config.toml
encoder_patch_size = [8, 8]
fusion_encoder_norm_position = "pre"
fusion_encoder_qk_norm = false
momentum = 0.95
max_steps = 9100
Rows from block 2 of the image encoder of a small model that answers yes/no questions on an image's attributes, named by matrix and row number. Rows with one number belong to one neuron. Each number is 128 + 24 x the weight over its row's rms, rounded and kept within 0 to 255. All counts start at 0. Numbers have three digits each.
After each neuron's rows are labels from the 100 images, of 14848, where the neuron reaches its highest value: "responds to" is what is common among them; "lies over" is the class under the peak. Only what is clearly more common there than usual is listed. The data: Sentinel-2 satellite tiles (TerraMesh). In brackets: how many of the 100.
# fc1: MLP up (encoder.blocks.2.mlp.fc1.weight, 384x128), inputs 0-127
# fc2: MLP down (encoder.blocks.2.mlp.fc2.weight, 128x384, transposed), outputs 0-127

fc1.353:128103101162097095111113121096178135112107084117131163083107105155103157091138128155110198124131114120167114126106133163151134127107147105113144176140149114141104124144134073123160092172112142140111157120141082121109125125138108157137119151134123143090130161138118176125078109142145122146140109138155112095146131124119138132151099117143183108160098117114166131126162124122147104123158
fc2.353:108123140126132172111121137160137106157171131129115178090115175136147138146140097147149070102137162120138152120150136105127149116134160113150123084131130134122153118137115156111114163140113156153143119120134109142086091140103166138110121146129142117152134142159144074137129118118121090124159132139106136096091169109101114136114099111137143125124121100149154107098113139125015107144147
responds to: main land cover: rangeland (61)
lies over: rangeland (69)

fc1.259:120132101102105142105111109113158128130122148142123109109144173117104084151151111111181122126163104191113092127119171125143117140072111128132120143174135132104108117157121100147079101135133125135110099134137157125104112114091134144224146130137148140128142102183118169143091111152102154121104152135134123135143119125087099118119154122128175124131119116133134106156141115170133102117120
fc2.259:142118173092113123137128108134141125141099117154095151148137113087116094126128095112165109154157146166169085118098160121114118176155193139119161133141149123128108087124166118127103119139135088159154141115120100137098156139095134150131146124102114145158123133163119133124114126138112103083137107120101063144105092164120177110147108134144166115085134134068136130136137133144106133147124
responds to: clouds (96); trees (89); main land cover: trees (50)
lies over: clouds (94)

fc1.21:150129167140118126080150124165131102133102172142125149137095122154127100139108155135071123119125128143101143119138129114143103098173094129135102086099143137137067078120080137135115112127206125160143122114176125129113138086096146128110125143125159150157102138119132128149131109135103149154105114098178125146115138132125113164101153176102132163139097115145119125140146125125162102145160
fc2.21:158103145133114113134115152123134137104115069099128122156107175093125135124159115116130132116145090110123155131161131151128118154127112129170154087143097114148112115111117148096088118142089141124148107128119115109113128138148115167163128096151104140125103118116139113099153136141157146157101175160116106118157140197141096145159113122133118083147107130169151108073111202112136126087149
responds to: main land cover: built area (28)
lies over: built area (32)

fc1.176:131116156119105102140146133129137109127157055103121130104079180093184149135105177115148134112173122100164123124125178156116134166169126100103146153129130151107119123104092131116127141138126114146092146112135120123116151102087125106122124139117101106129163147124145090121128104110179126129143065140152134157090162122137099141124153086159150131150142151130121102102100119153155135118119
fc2.176:162134152134164169093178155117136114124146134153132118120105078114143142111148097068101127145115106122179152110127143143142159137136124108132148144122146133086112138130132132136105149147137150109125157111124129086110111166110069082162109099158104116159146154106092149123134118112149107095144122093153175133159095103141168084115101139113143122126178126078116121155107137136120115145149
responds to: trees (93); main land cover: trees (45)
lies over: trees (51)

fc1.17:119147047066133137106172127140130114097108074144129157141137133142138128118128094123124119131165143144103122096151109132115155145139155117094115103107151098123124126118129095135128080127117131158129136125138154121174122108161132113087114094158154135145127108109119143129115131157173124106105121107123179142157113122160129148145108123103105165151122131108066102131206127154130127118161
fc2.17:152111128147162110100121126097109167109116091134138106161088083135149150131117109129130206192147101122129094146133137130117103102066122135134142150131101135119074103134095143113141126094145110113134116143157129145127116124146129140119148148105128149121085110125135121150103133112113136126118157139117140129109162162171113139121139176060115128125133140181145175113102150154148113091153
responds to: main land cover: rangeland (47)
lies over: rangeland (47)

fc1.132:141107132122132121118144165148122097126127173151167134125115112135123111135125112070123140082159112121130149132123132149077165134141122163112114129101133131146144080119126093110135102141065176140134184158089127111140128134155124110134092138132144139095154133110155095142126154130132115146110086128127113141120151130144126096136157145142118207154123153092148171140082135151065117117129
fc2.132:110126150125096103113093105123112159110130125095119123127165174124154147154134136113142088119103119127110150133155106169125125156115113148113192114166121167122139176122133136143100132162138080143146136151110104109098155110117099125149127103119187182111147109156104123093121112130152185140121143095137148111147085136135136098128127135106108066178123110133075115152100119138126119126138
responds to: main land cover: snow or ice (34)
lies over: snow or ice (32)

fc1.144:144137138120086102117116149135137176163131119109110151113084078116159117082134119120116158120119144112099129130166118143145118127111146148113130165127178065119129116147163141135173099130113109141178140115130154141142079145070091137095126142145093150078141197105147119103102134131132108202143120158107118145119132133117135155130101117150126114142104141124134132122130109104108131135114
fc2.144:156144140108099100129097145159162135100089102152112112124136151145112169140133088106104085134127117095121117153158106161140112125104145167147086141178109139143123112123138127119099153139098158150114115109106134114092113132125142141112066127159143156156160089169149107166120093148129123138151123192078178163137078146133128131128108091145132127138124127140130140109151102109133102103148
responds to: main land cover: rangeland (68)
lies over: rangeland (69)

fc1.298:156140154127080126098123083103134154144097110182116150147116091107126154134138152140116100123132134135119116118131142140124161125126062152103172136108173097114142162138133129118109162152074137103148135126132102115067066134150150148118072147128139099076125157102148134112120109116122099143174112165106126143127121145148132094141136098140116123122110136136108143122183125113124141155153
fc2.298:149148082131126118118117110072122139117121174118123110127173139138127135133147092128109120123130151073110135110156119084111158083122110175139116089134185135102114141140116100142138116127106132123159178153097092091133120139096124157106111138116160164137150105175139148104098106129098175141106159141136137150095149145119175097113131099146103139164155107131113129101171140132132092131143
responds to: bare ground (78); snow or ice (53); main land cover: bare ground (31)
lies over: rangeland (61); bare ground (26)

fc1.63:102118143132111124081123130123181085153171100086133115129105159116117136141103140090140175124143161031144113163119087114181122133132159081120155169124134109114153175127140137129099165153137130147122145105114141141113119109125143142153098150139114125099078148145105107147110108149154132124128111086153111120125098132117125132104101124138105147148133158098126140128138128168142131158141
fc2.63:145169088099122089092107118132139091127119145111114172133156073141157127144138097147120135147131082134149165121140133123131166173133090117163160114134142108088163099132126124162079108110106116104116135134160119088137122119134135098161137104114139114110127167163126156127095110138161151169116092169144141146119152135145142132079164141133122072125168143139096115141127117107115113148166
responds to: trees (95); main land cover: trees (51)
lies over: trees (49)

fc1.213:111107157092157135145149148106128133147133183123118111132139167145158109104145133142155114157167139130124101111114149093125125108097117091112148130163121113120116136105128173138101136081154122115090138093115148164133127161144119139111142124126175107099136114144110125163110155111169147037110143103170134134187140137094147116125135128135124131122147075101129147113128160138116068123134
fc2.213:158116134104151121079125120141095161115136119090157171135127145083110127190105160082099146135163159133134153151152128110113145126161127126138138138133120132075057114124142120115120124148166099122128139152125124104130159108134092140130102142155161159123133101175118115109113100111111171174129150134120125095100107121136099086152117105124133106109141128113117140190130126121125160088165
responds to: clouds (56); snow or ice (44)
lies over: clouds (44)

fc1.86:085118162149152142113091104135178174119126129140125155099168090123157127171124117117147149130101130118108140127106094136120116130119129092139159108132119109153169095116133128133091151131119147118158139122077149127066146097121165105163105176076117158071137139117151110128139127115093086147112122165103136159132126136135128141074148118141150128149102110138158130126092132128117148174140
fc2.86:129117105058130150140087132129133146087078121151130103119174133134114134136146163105128153130107115125128097167146146154138133176132097113145124135118098130142165114120178083125160188132142113114090107164133110128186112155112111132114107111112159151166123146125102112099083148113157161106135130067118144127119144120118127113138143114108114178078169132127132126121131130163122127133141
responds to: trees (93); main land cover: trees (71); clouds (42)
lies over: trees (65)

fc1.171:130093122128111141118120148154127118129164121135129117128130106129157145131114138092127156166120085115113135136074094092141126112162156121129128151107132144106175090136120165106191164152120141154128075072131145150122148089134120121156095107154152129129106119140131120138123126118150089150145092098158124079105170129111135132096156113130149145093096104156174129109143111159141077170137
fc2.171:096127153117114123141111080157124092111153141105070143110082111088142122105118112177135107136137148120158145138184110131197142102153128148135205116078146124078130140116124097140094128114121099114122122128139163124096147137113133155109147146110101145099153166158129126111141116175110162109139102140146131132121132110118147142122145131107134107109176115099141156124114133121091147145153
responds to: trees (88)
lies over: trees (43)

fc1.220:061137171146131129131156136163139132135114140134109102113117104151148148147166127113112116137117106136110117143106127136108131144157137120139166137112136120080091156152083137152144127121157103123151080162134116141143086139113059131083106194116120164120140134142145096112163123081093134130160135157130149175122143099138153114118154155150122099130113101120186149121099118112161116114119
fc2.220:130138133163125136144136155149145126125124111139136136124109055139137128100130162129104109132131141100154120108118136108161125141160136107125083127155128146121067119139109117208093079124135152146164125186129117149134115122104135143137088135128135148109129150113114155095104122148156123117093101108067104146170116136136102119152089124133140152154185165125157097137119098090147134098135
responds to: bare ground (61); main land cover: bare ground (30)
lies over: bare ground (33)

fc1.199:137156118102065112148103124079110124096089147136131110162153095156145160140114088135140118151114165164094123151128144146102149134063131076157133188140142138128121088126104090142159105106094146117131123147138116126106122149127146118123108148162151104122100173118102138117121107143162115103134165160116122149125165120134096177132114112146070133123129118147123129132152128098158123150147
fc2.199:090167124116140116113151138122129158156124127108123136155111174133109149123120143159124081132147109138111131132133132140134055148083128119146126087145145140153124135110121130124121126152141143119103111138092128149182138114161156122138077143156158167117162120140137097148159155121101092085123120175120132126089157080135165142137103124112128190122122094145107090121097114073123109163113
responds to: clouds (45); snow or ice (42)
lies over: water (36)

fc1.201:133152107135106137108124143095146113132153150143174111146120140111140129135142132098119128116135172131127132134134155126121128141127129146104124147117136155106108134127107103156070130107143149099130127119155109127130117144086135106122116119196086090194134158128153168163140120149153135130136139126128173164151143095091058187069112119157125123135114143137128079079094123092103138127130
fc2.201:116146147112091123048152131162139192120129137090140169171128170112137131138136106114095125136090130123164142143109162129111115138137115098157140126138106141103147165106083124167107150135117110119126132110124119143129120064087071127129126124162104140145105147101067150115125123133153126150153106158135137118125116114136135105168140137132148112120132153126085128156146169151169115101112
responds to: water (70); clouds (56); main land cover: water (53); main land cover: clouds (26)
lies over: water (58)

fc1.286:129117179129131151119122140156150133130115091116100113092110128112085137154097155143133081146163095124116103134151144112127146140151101111108106106110135143123144160166156113100143138171137132135065098132141132167158089131115111114126088154143115110178162117134138131130142155110135111107119102134076137172127131140121097122200175121140138083133162111120114140120086168121087141140127
fc2.286:106129133163164096146101136161137127155113146131197096152164122185111146145092163132107137127114096096106139136113141120141125111157137151146120085096128135164120102129082150115153126149149131112159126140160145101149128126125161145138162136120108106098106100163100106164101130088118122174126125139104072151103151154140139119112116149141115126093114080122113118131119077169119110164107
responds to: built area (84); crops (84); main land cover: crops (58)
lies over: built area (38); crops (38)

fc1.0:161168079135107143144108109087110108163090086147162118141106161122097162110117149174143119129114144098144133161121093120166129113133108153141152118126130161105122086119120115170119120130128121205124147097109117114132168170107131155118123090164133135113147155161099130120073114094138153117115083109115081121084135107138124128132076130144128127133153148133130138119119150141130148114156
fc2.0:151125156114064106100102108138121145112102149091140161173107207137151104168125118127127117103097116102134162140103130158100081118126140116092145157178137163134119137158123119146122111166121121106167108123113109160129109101117100139156123119138146171123121160155104128082150117149117118152121135125116121126127123099112137099134121147148114072141131146145094127141125175144125114067150
responds to: main land cover: rangeland (57)
lies over: rangeland (52)

fc1.151:143125118138166118224111146140121143151125156107143096144161140104151114135164160092113097190143128117172107155136126108138133176114139142102118142132137091102077131132127128124078146117106088133117136116098144131161108147112101108085122155139092102110128145095134123113112128115123110108140122133148173142128107127158102110135156137100114110133105128116143081155155124105104131160179
fc2.151:141129135156110099080103126113132135131106124107151139157120171142129104162136125116109096106094116111120144131102102162105128126118089121129178110192123150136127139135101144125101105132149107154153178125143102138129112088121085149143122126127148162131109134158139145093106122145138149242095132142157113136122136145140159126115157134154090121146136159141098123159118142148144109081138
responds to: water (68); bare ground (54); main land cover: water (38)
lies over: water (54)

fc1.148:153107095122135113167132142133156124106126109123120121078154155102145142132116175137122085088099128154135136120130101155202136144157096110091133105158123116114082111119113143108179134100110123115144129153123105183140122167149152139126088164107074128170098120122135166108121113132138104101097150135123128100108109174172110094143142147128119166117110154102131113121150145149125138143099
fc2.148:139113121129130147097139178129132094138122102107163126120127088166070150118111102128168092092098151131124125097143112130120112115132153166144112125136186156133162122127128126100138201127153116150129125108133093137177130131130127117165155150076153122139120161112103126151103129078133126140138125158083139126134136124122118126128164122148168152164115079130116087141101117112121148079092
responds to: water (89); bare ground (64); main land cover: water (41); flooded vegetation (35)
lies over: water (81)

fc1.350:115139119149136132107121091173142172134105155118153101161142084127090110132129123105102157119141090120118150114146052132161155134114127102106151146127133138122109139136143166112094185144138155174141145130152100111116197149116169113180154111121130144104128124113141083134145100095117089095131123147117123097139149092121124110138133107118095106137103160143150106154082109125133127145112
fc2.350:156155119134134127088095130112119118143111136118132113136144106110158079097160133134100136166122131131109098148153163164121117108164129167103113131148132081120103097093115170133119081126128112129111120141136146101135101130115141165092142138098128126154130121126105134142181143150121144076180177149139165139123149109139159135144151080152141154117129128083050103106142132129105116165111
responds to: bare ground (50); main land cover: rangeland (47)
lies over: rangeland (48)

fc1.231:093103128107132146122067145144154143091149133069141129160127148122130121127142105108130117090119100124116111141158125150170149127129122149122093133119133175114139137175120122100151130131112089195127173122121136132149153147127117088109118102150148099144121125207128101141110121140131101119095105103157130150119133104137154130147120121155145126164153080169151098123129062124145140108104
fc2.231:129141111174122176134140103145147132098108120143110098116127094110097106188118098164102132124164139139137139138095096125113132102179129135117095146106106118130121101111147117147134136153066125119114183131122116167085181137147154121142137095126129126135095150127131180161128100181106105127109128113138132135054114148109129133095134156138115100110176145112150142142135130139155105140130
responds to: crops (90); built area (71); main land cover: crops (64)
lies over: crops (58)

fc1.339:122096123086150137086129146080103128106105139125151102155154134137132133113122151125122092174133137137134126133142140149152136138118147134106108121106144111121076163145098131149121106149131159098123115121126156149091100122163109121114114108150141128086148125114141009134170135115096155099157144149126156161112141112124118112174144157154120120185138108105134147131148092140143102111110
fc2.339:145149114153132193147109137157146087106124100079110113122151131122127135125146126134123155142155117103111160117097115084156109116126128094120076106136129137191171130160100111130154140115127123131098156181118114124149131142075125148128141126169162149146127128118115095091086106127111126134111137154121159140134108069124109126127110116163163103079126144147182135142125137108171121149103
responds to: clouds (43)
lies over: clouds (30)

fc1.9:125098147149134165122125117153125136102128144139134108144118127127145096113144166082114146136079124141075089109111124089135136135117140095112137158128150131112172096120135150125129187132114121117142165108117134142115158119147122119113107153069139141089099165153109103092165108131107100109089114209123120130150133138144111122141141151129119150173116100180154132124108170150127079125149
fc2.9:126158137142114096083177117134132143123092154098134096140149135123109117122145052137127158110127066119122135107145112172103125131126124148115147112140129114179139098120135163107082117083164097124156105134139130144121104111128158120099108101139108173132119116162130143100143140148136136169173150143101112118092115133137141119146159102124115121117146158074126107136199140144152132144159
responds to: crops (79); built area (70); main land cover: crops (54)
lies over: crops (45)

fc1.367:112141154151124128125156119187122097113099146182136102134105133132122145080137143122120109091072101165112116123143190143140120106115113127131124082082128138122150098126128164104126183148122147095112158194134125089152127159147143137128105123104118130099137120164116148152121128101119131098126091128123153174147110126141126159113144131116115128133090063115157117123181124119121130133154
fc2.367:089177124125111139103128148091157085147114159129130169161127104125115111117102117106129131144122161132113158143098065127145138131096154127149133128133097121113128142126145087097142099105127092126147110122123136128168124134129119128131104097154134129142157102139130134044127216152098135118084115182121117124107138104148113155120137134132143147125160150144119106163130171160163100116139
responds to: built area (66); crops (65); main land cover: crops (42)
lies over: crops (39)

fc1.195:160105124142099164149120131144146139126124108117142132132146117129097135132106144137192115129145119110162148117114090125128136137150148123124185120146156155099142095072098146165176099121087100121145119147106170167093141129160124099105132103093119137100120124118158090117159113111138107091135142133101141134123115104119168079094117096165131140164116168139098160152115106150137088116174
fc2.195:151162114130150082120065143132144162097173127119100104124114112164134129127170122170134108154118191129119087147123141091126113143119114132128105135157092140160163120076121075145100143111145128099119119143094103108122162117138181123149124165162109144138141134162150122105146131113114090162119119097173129168131139127133091162102128110079150110126099109109129149122153135126123119130131
responds to: flooded vegetation (33)
lies over: water (31)

fc1.134:149115158176134198137078110120145141057111146115141107152125156157118143121136110140165143123134127120112141084134129113147124114052151139115143155116139126110126115160094106176113126135140149146105167113138077120172134111094135138112118098160089073138115125171158108123132154174105108105126110081121113134145152138099122124125132133103124124134126122133116138138133161141101156142100
fc2.134:156120099118178129164119131141080132142121156170128109136175126138127159123113061147135109136117118159152164166136112134104105124125109141115151106126093127137123146100130117166103135162074166102148101130128123136114137100129126118131115167118131088113099133137131083161154146115097080107164107095154142117122146107122139151141110107114164138127130102174071120143123103086184138138143
responds to: water (81); main land cover: water (59); flooded vegetation (35)
lies over: water (61)

fc1.344:142118118143121115118090160139136128139155135165148160101106105092122113118147100163172116125084104091184139117138179121114119153157121129112143175134145174125100141115114094131116156138118110072128069153135114143123143140081120095115124108151142141107147136133117046115123136133149116142121137155122154161157096139137141108101080137157129087130147126131157108107143140111104101103108
fc2.344:093136140090140098116153101120119099132164133103158125158135137104130140092071119123165130150102162106163155136104129126115110119134120159123098161190168151124125160079119102111125140092162159125168137160148158147123094118122109066121156104125078124147139146101125146127174098121121134184135129116146136136078126128146120102134123137131192125126108134135103138114107118117156141110134
responds to: water (90); main land cover: water (88); clouds (49)
lies over: water (83)

fc1.333:086171181080113121108129129106117155150128184111098143171114125111153116110138155093102130155126147122137149151101085110133120094135121150076136169196179133117151121139132123119169075123126155107164139144140158078129131091103134129161107122120106133133095141148145118104107125129131133126125124131150136147099117114155120128159140147148129111114114133106101158070158116127112097123161
fc2.333:134125181189081125132113144138107117145082086120152152129136077136171140137098108169150158099127117121165139150160124150118134136106113123133102110123104136085125098136179131133112129108153127130098121125131136141107151107126160109123162092122126097119144130151120151107105102128123148105110102120089111136100135069107145123134189091153149147126142109121119098144124165127165170152176
responds to: clouds (36)
lies over: rangeland (60)

fc1.262:138144130141126156133132160144143139172100167162152119102132096185116069092066126122113122135132126102133147144119125184138148099112120139143129099124146136143174130155133099113083114135086123150149164140133141103122116135092148119112137138131112130157148116089125120118093137127096130192115150195092143107128132147159109140129160111142075176147132100120138149126130144144147116148106
fc2.262:118131126136091120095134099095107114091115120108106131152146154103115150101125105122092091114119097125111153115112153147114099159134141143144183120160152097084142115151146142152133136161120102137148073142171141116122151120106163102126119141151140155103146087170140180128120120150144114153130117120149091162194098159122124124128132112153044118117117151123094129154146147120154140133140
responds to: bare ground (60); main land cover: rangeland (56)
lies over: rangeland (64)

fc1.275:151153115143129138117116164134122136110156118137148142137141166126147100120150122110084112103137114160135140081089112163137142110142150082147147074168108120128113096175140116139140104108118114122160145103090101138152157143113143155136187120079098126138123098110135152138147139122097109087146130117135166125142135092130133152096209137117166122134148096123102118156131099143125070144139
fc2.275:125126133116081145141118133180126122135107119119144114120153121135148092135124151143137109152147119127088102110124125122155114119087137101136060071147139091098129112157139121149134140141170134122149160115122107100125109125126140146111114143093131119105148150176156122135163122149126118129113146149139123099206188144141138102136107142147117153121141130105171130072085131141133083069163
responds to: snow or ice (97); main land cover: snow or ice (87)
lies over: snow or ice (80)

fc1.160:128133137147148145154114149150157124081099157101139153136177065173153111146103126143098132139109139092173101110119074130082073143125094150143130111140106145120122104179108124106177148111127141107131154123112164147162151115125109099150108125142097131121117147104106152135136195149141141136095113119107174127111116114155123110126149150122125114155110114099152168144097139135104131133106
fc2.160:126134157172059144185093141130113121141105148121127163113153142104157138120110101116087105152139148122168126129160129126140129113150111111106141119113147154103153069132115150064147110119100148133159114098112155148136144106165154162118129129126141108134134155088150133112092155104167111099115141128094104178118099197127121120128118120121131142127118122152112159092105120117145110097158
responds to: water (66); main land cover: water (34)
lies over: water (42)

fc1.129:125146111119108133147125122108106119132083090110155115127177122117144137131091158141146124115093123163126134155101137154106153131110155135128163145102163110118168141117122158172087115117116106117125089119108093135145164113146107148122116085143115117104139099136102104112175152128152118094133128107107119153146106103131180148127144131151124165140092199095126126094168107203120097123124
fc2.129:146149093073144107105143163133115099171079164180139139143105145108118064110154135080137136117075141102140167161134140111093148137121108142132137087131151124141093151119136136095097125088112129169150100148116087114100137149116132159144133127128080134154148120131145112133146106121134130148126183148169108132125145097124140129108126107128124145129124172134161132140101179109121123096133
responds to: trees (91); water (75); flooded vegetation (40); main land cover: water (33)
lies over: trees (58)

fc1.304:133131159105124128128157114110111160108147132128152143161142086164105134092123154133128135169158096130112192121120135129124129117139144080119123108144155116106124136145119155113119117146096118162107132103096110106137133131083157175141138149096086142113149098132121133113155129173105124133139065144134110088135062168136107186160121110122080121139139135112131105169115136111161108166113
fc2.304:141131150163147147125173118127113125120108114114156127129105152113163120102063083087152091150084136124101127160139124122065128101153109122148151134097137080131147152140132111125135138131112144104115104115111132159196134090136124146152115088172132142159156120113106116164135144126140155094130134078172136145160122161129147143099145095126113186121113136140126085130109150118117136137137
responds to: main land cover: rangeland (52)
lies over: rangeland (52)

fc1.379:149153114117142120140111163131137072093165146155121186141141109134137110137135124176142116129084130107137109093089131113138136138161093114160126097130171149130110100162159133143141143140134092121147114135148157134141105113167062117162095121079121113101149103118084150159159123123115129142084111173128126125117123184126127135122109138138119092077096120167119129126145111135140133144092
fc2.379:134093128153130091179149116156102141106142110118109145115145176100090161111144080151161115146111144112169137095126137163163134142124107119078131092142150105106147106158120129139149094119122128133124110102130157105113153115110123118102133140164125116151160152125228124136099151138130168125111140114096123129120118151112149132104096102088096131099115129112167158136103158150118154125098
responds to: built area (77); main land cover: built area (38)
lies over: trees (44); built area (30)

fc1.91:146125104125089130084111138101151142124132125112115078109128136132152153173098148111167154153136100143102163164121118105132095136146120141143123107183161174106113129118095091136068114160127089148104140111140082139109110086126144116134161126131129161120094127173136141157140082141145142152110143095149118127141098127154146136128149129113157131134109090123120092181141174127134135138083
fc2.91:158141132116116111138108136121141130158116118147155165154130099109103082100142094104132142129099129143132157145158108182160124116129105175142142119157154144111117087110157134131163138128101101161144132169138094169112119108129077142152123104114096112078119188150138117132118078135130113119083153161112129097128107130122143157088125136122124125108188127152085106128105135115147135183114
responds to: water (82); snow or ice (50); main land cover: water (41); flooded vegetation (38)
lies over: water (53)

fc1.54:162133147131147130110223097095088156135153149141121131109140124089133104147132085145055115114158102136142162104144129114196112132152145166134099109139082145110148142146143098110129117175155151126134107134081125126136150065124095160122125153175103128154126117122143128124098158137141137128104135147123135111109122130143099135099140118091094119125107135133116116145135145131122138109117
fc2.54:109094124142174121149141121158066156142109077113186139143092126131142163126167122144149111140105152112112118150146150110095120169112121129112106070151121120128079125140133145149105120109125146168079128127180164184091120107131112130130134090115115128122135134103142053124141122127145100119118152144123142161111122143110104173128137146084164139120143127151125108138147145140127122105126
responds to: main land cover: built area (32)
lies over: built area (29); clouds (27)

fc1.193:169135120144105136142129126114099072132130113146140103077074120164109145128129147140130170113128138089122163095096115129130128153125111125142202151131110160136127094123125128135135104126147102069134148150116116133163132135129091141211126126172079148143123141184121140113124141117113117166120089119108126118106130096107110109137098112140133115115128137132112139160123184172135117118139
fc2.193:118127155118168111124097118112119119150140148120118107145137146154089135171109112146172156083121145159104192121133119123131108122171138104123077115141096160170140146148114118107156149154163122112138164104133103119113122104130104145175100103124111142148132151127146113122156111129109127151171163099099089151118118146126086114101149124161112119122120142143127093087148114067125082124177
responds to: main land cover: rangeland (66)
lies over: rangeland (63)

fc1.330:122123158163088136129161164112106102125138155112095144156140109105152136117094139107113092155140148197106148179157130083114137144151124129118157154136111095145177116126128136120145126147116100101142107153145142109135096106152109079101133124115119146134155132115113106110113148143080147120177107178137114127188154141129120143090092131150141147117098126126096125127068101143094118142126
fc2.330:124133115087118107143129147096100129123109134135105140181101132119104123115103128090098175124143153178096102096115153145161153086142145180144122119167147097163131167135129103107110113124091154134120171118121116156112118102167138154141099112147134115145116130110139130121146117127116138116102143107163136178109141112154145093131138105144139120126144138058149134131069096143109152188152
responds to: crops (75); water (69); built area (65); main land cover: crops (44)
lies over: crops (47)

fc1.247:151119139119137186128087120107127118134109084139101152137105141098123126135183109105151062129138177122146134076165078178178136127150142102122125152074105112159119165138133143092130092137130120130113144138143128094131092137144084123136126088159136135099119154102126155155110141154157138128110124143135132108120131113169122125105134144133139133125104069162127153137151109146133091112131
fc2.247:118117145082110126131128076138120113130121129127110140127099158110142125111132153141141119118104109142118084104077150116127109121151169109076185114160126145147121137118110115101100151134115149158113150133070095143147107205147085166143101140147090140132122120113180127166140155117133110138122135138183173138132131130117106136183123102168138102134122152133130117138126143136122133079100
responds to: bare ground (50); snow or ice (47)
lies over: snow or ice (35); built area (25)

fc1.175:120139130150150171106119131164135173110138140108099109116097126127117111114147124128126088134121145130132138136110085146098133159134149162120180149152126108110093138165144128134109128098129142129133087132100151131121183151069134147122127127114157127121147105219096143151089132138104155108143186139162164124118133151104117141112126093139142120150119110113162086137080122081153153125125
fc2.175:170119106137110123108126097104105110118086160132072165130115125148144111172118131106139124136136148135121104128091146117150110152140142087132110121152133107137108123153143067135129117123147121119147124122109140158117102172125106175113093117142111088112141124195117102143106148147135140144136154120125133116150044082147133174192071117133150107141119143149145126121139123160157122131124
responds to: snow or ice (88); main land cover: snow or ice (74)
lies over: snow or ice (75)

fc1.60:147161144122124092118136117091130115144094135117128158141132102100125104119112134132122127116152145130156139113098105108086125081128117122115168159109171142142121102152192138150132140111113151172115126115150122129132103153139132125110063160131132101118169149091100179153148133146102149100077131155090112131097129128120143117114114141148100131131129095174176153120078172142124171155099
fc2.60:136163109123103100085150154114147141113117110121126090069134133151045155145189116140106106148091133115114113115106154137135178176121140153134125122108148118071119117148148082148125130151123153161140161139142097117129156146166142109121163153127102158111132102134136135170109125139118122117129157149131136191114129130087129109126118094139127119147107135097125115103083150106107128136141
responds to: bare ground (57); main land cover: rangeland (54)
lies over: rangeland (58)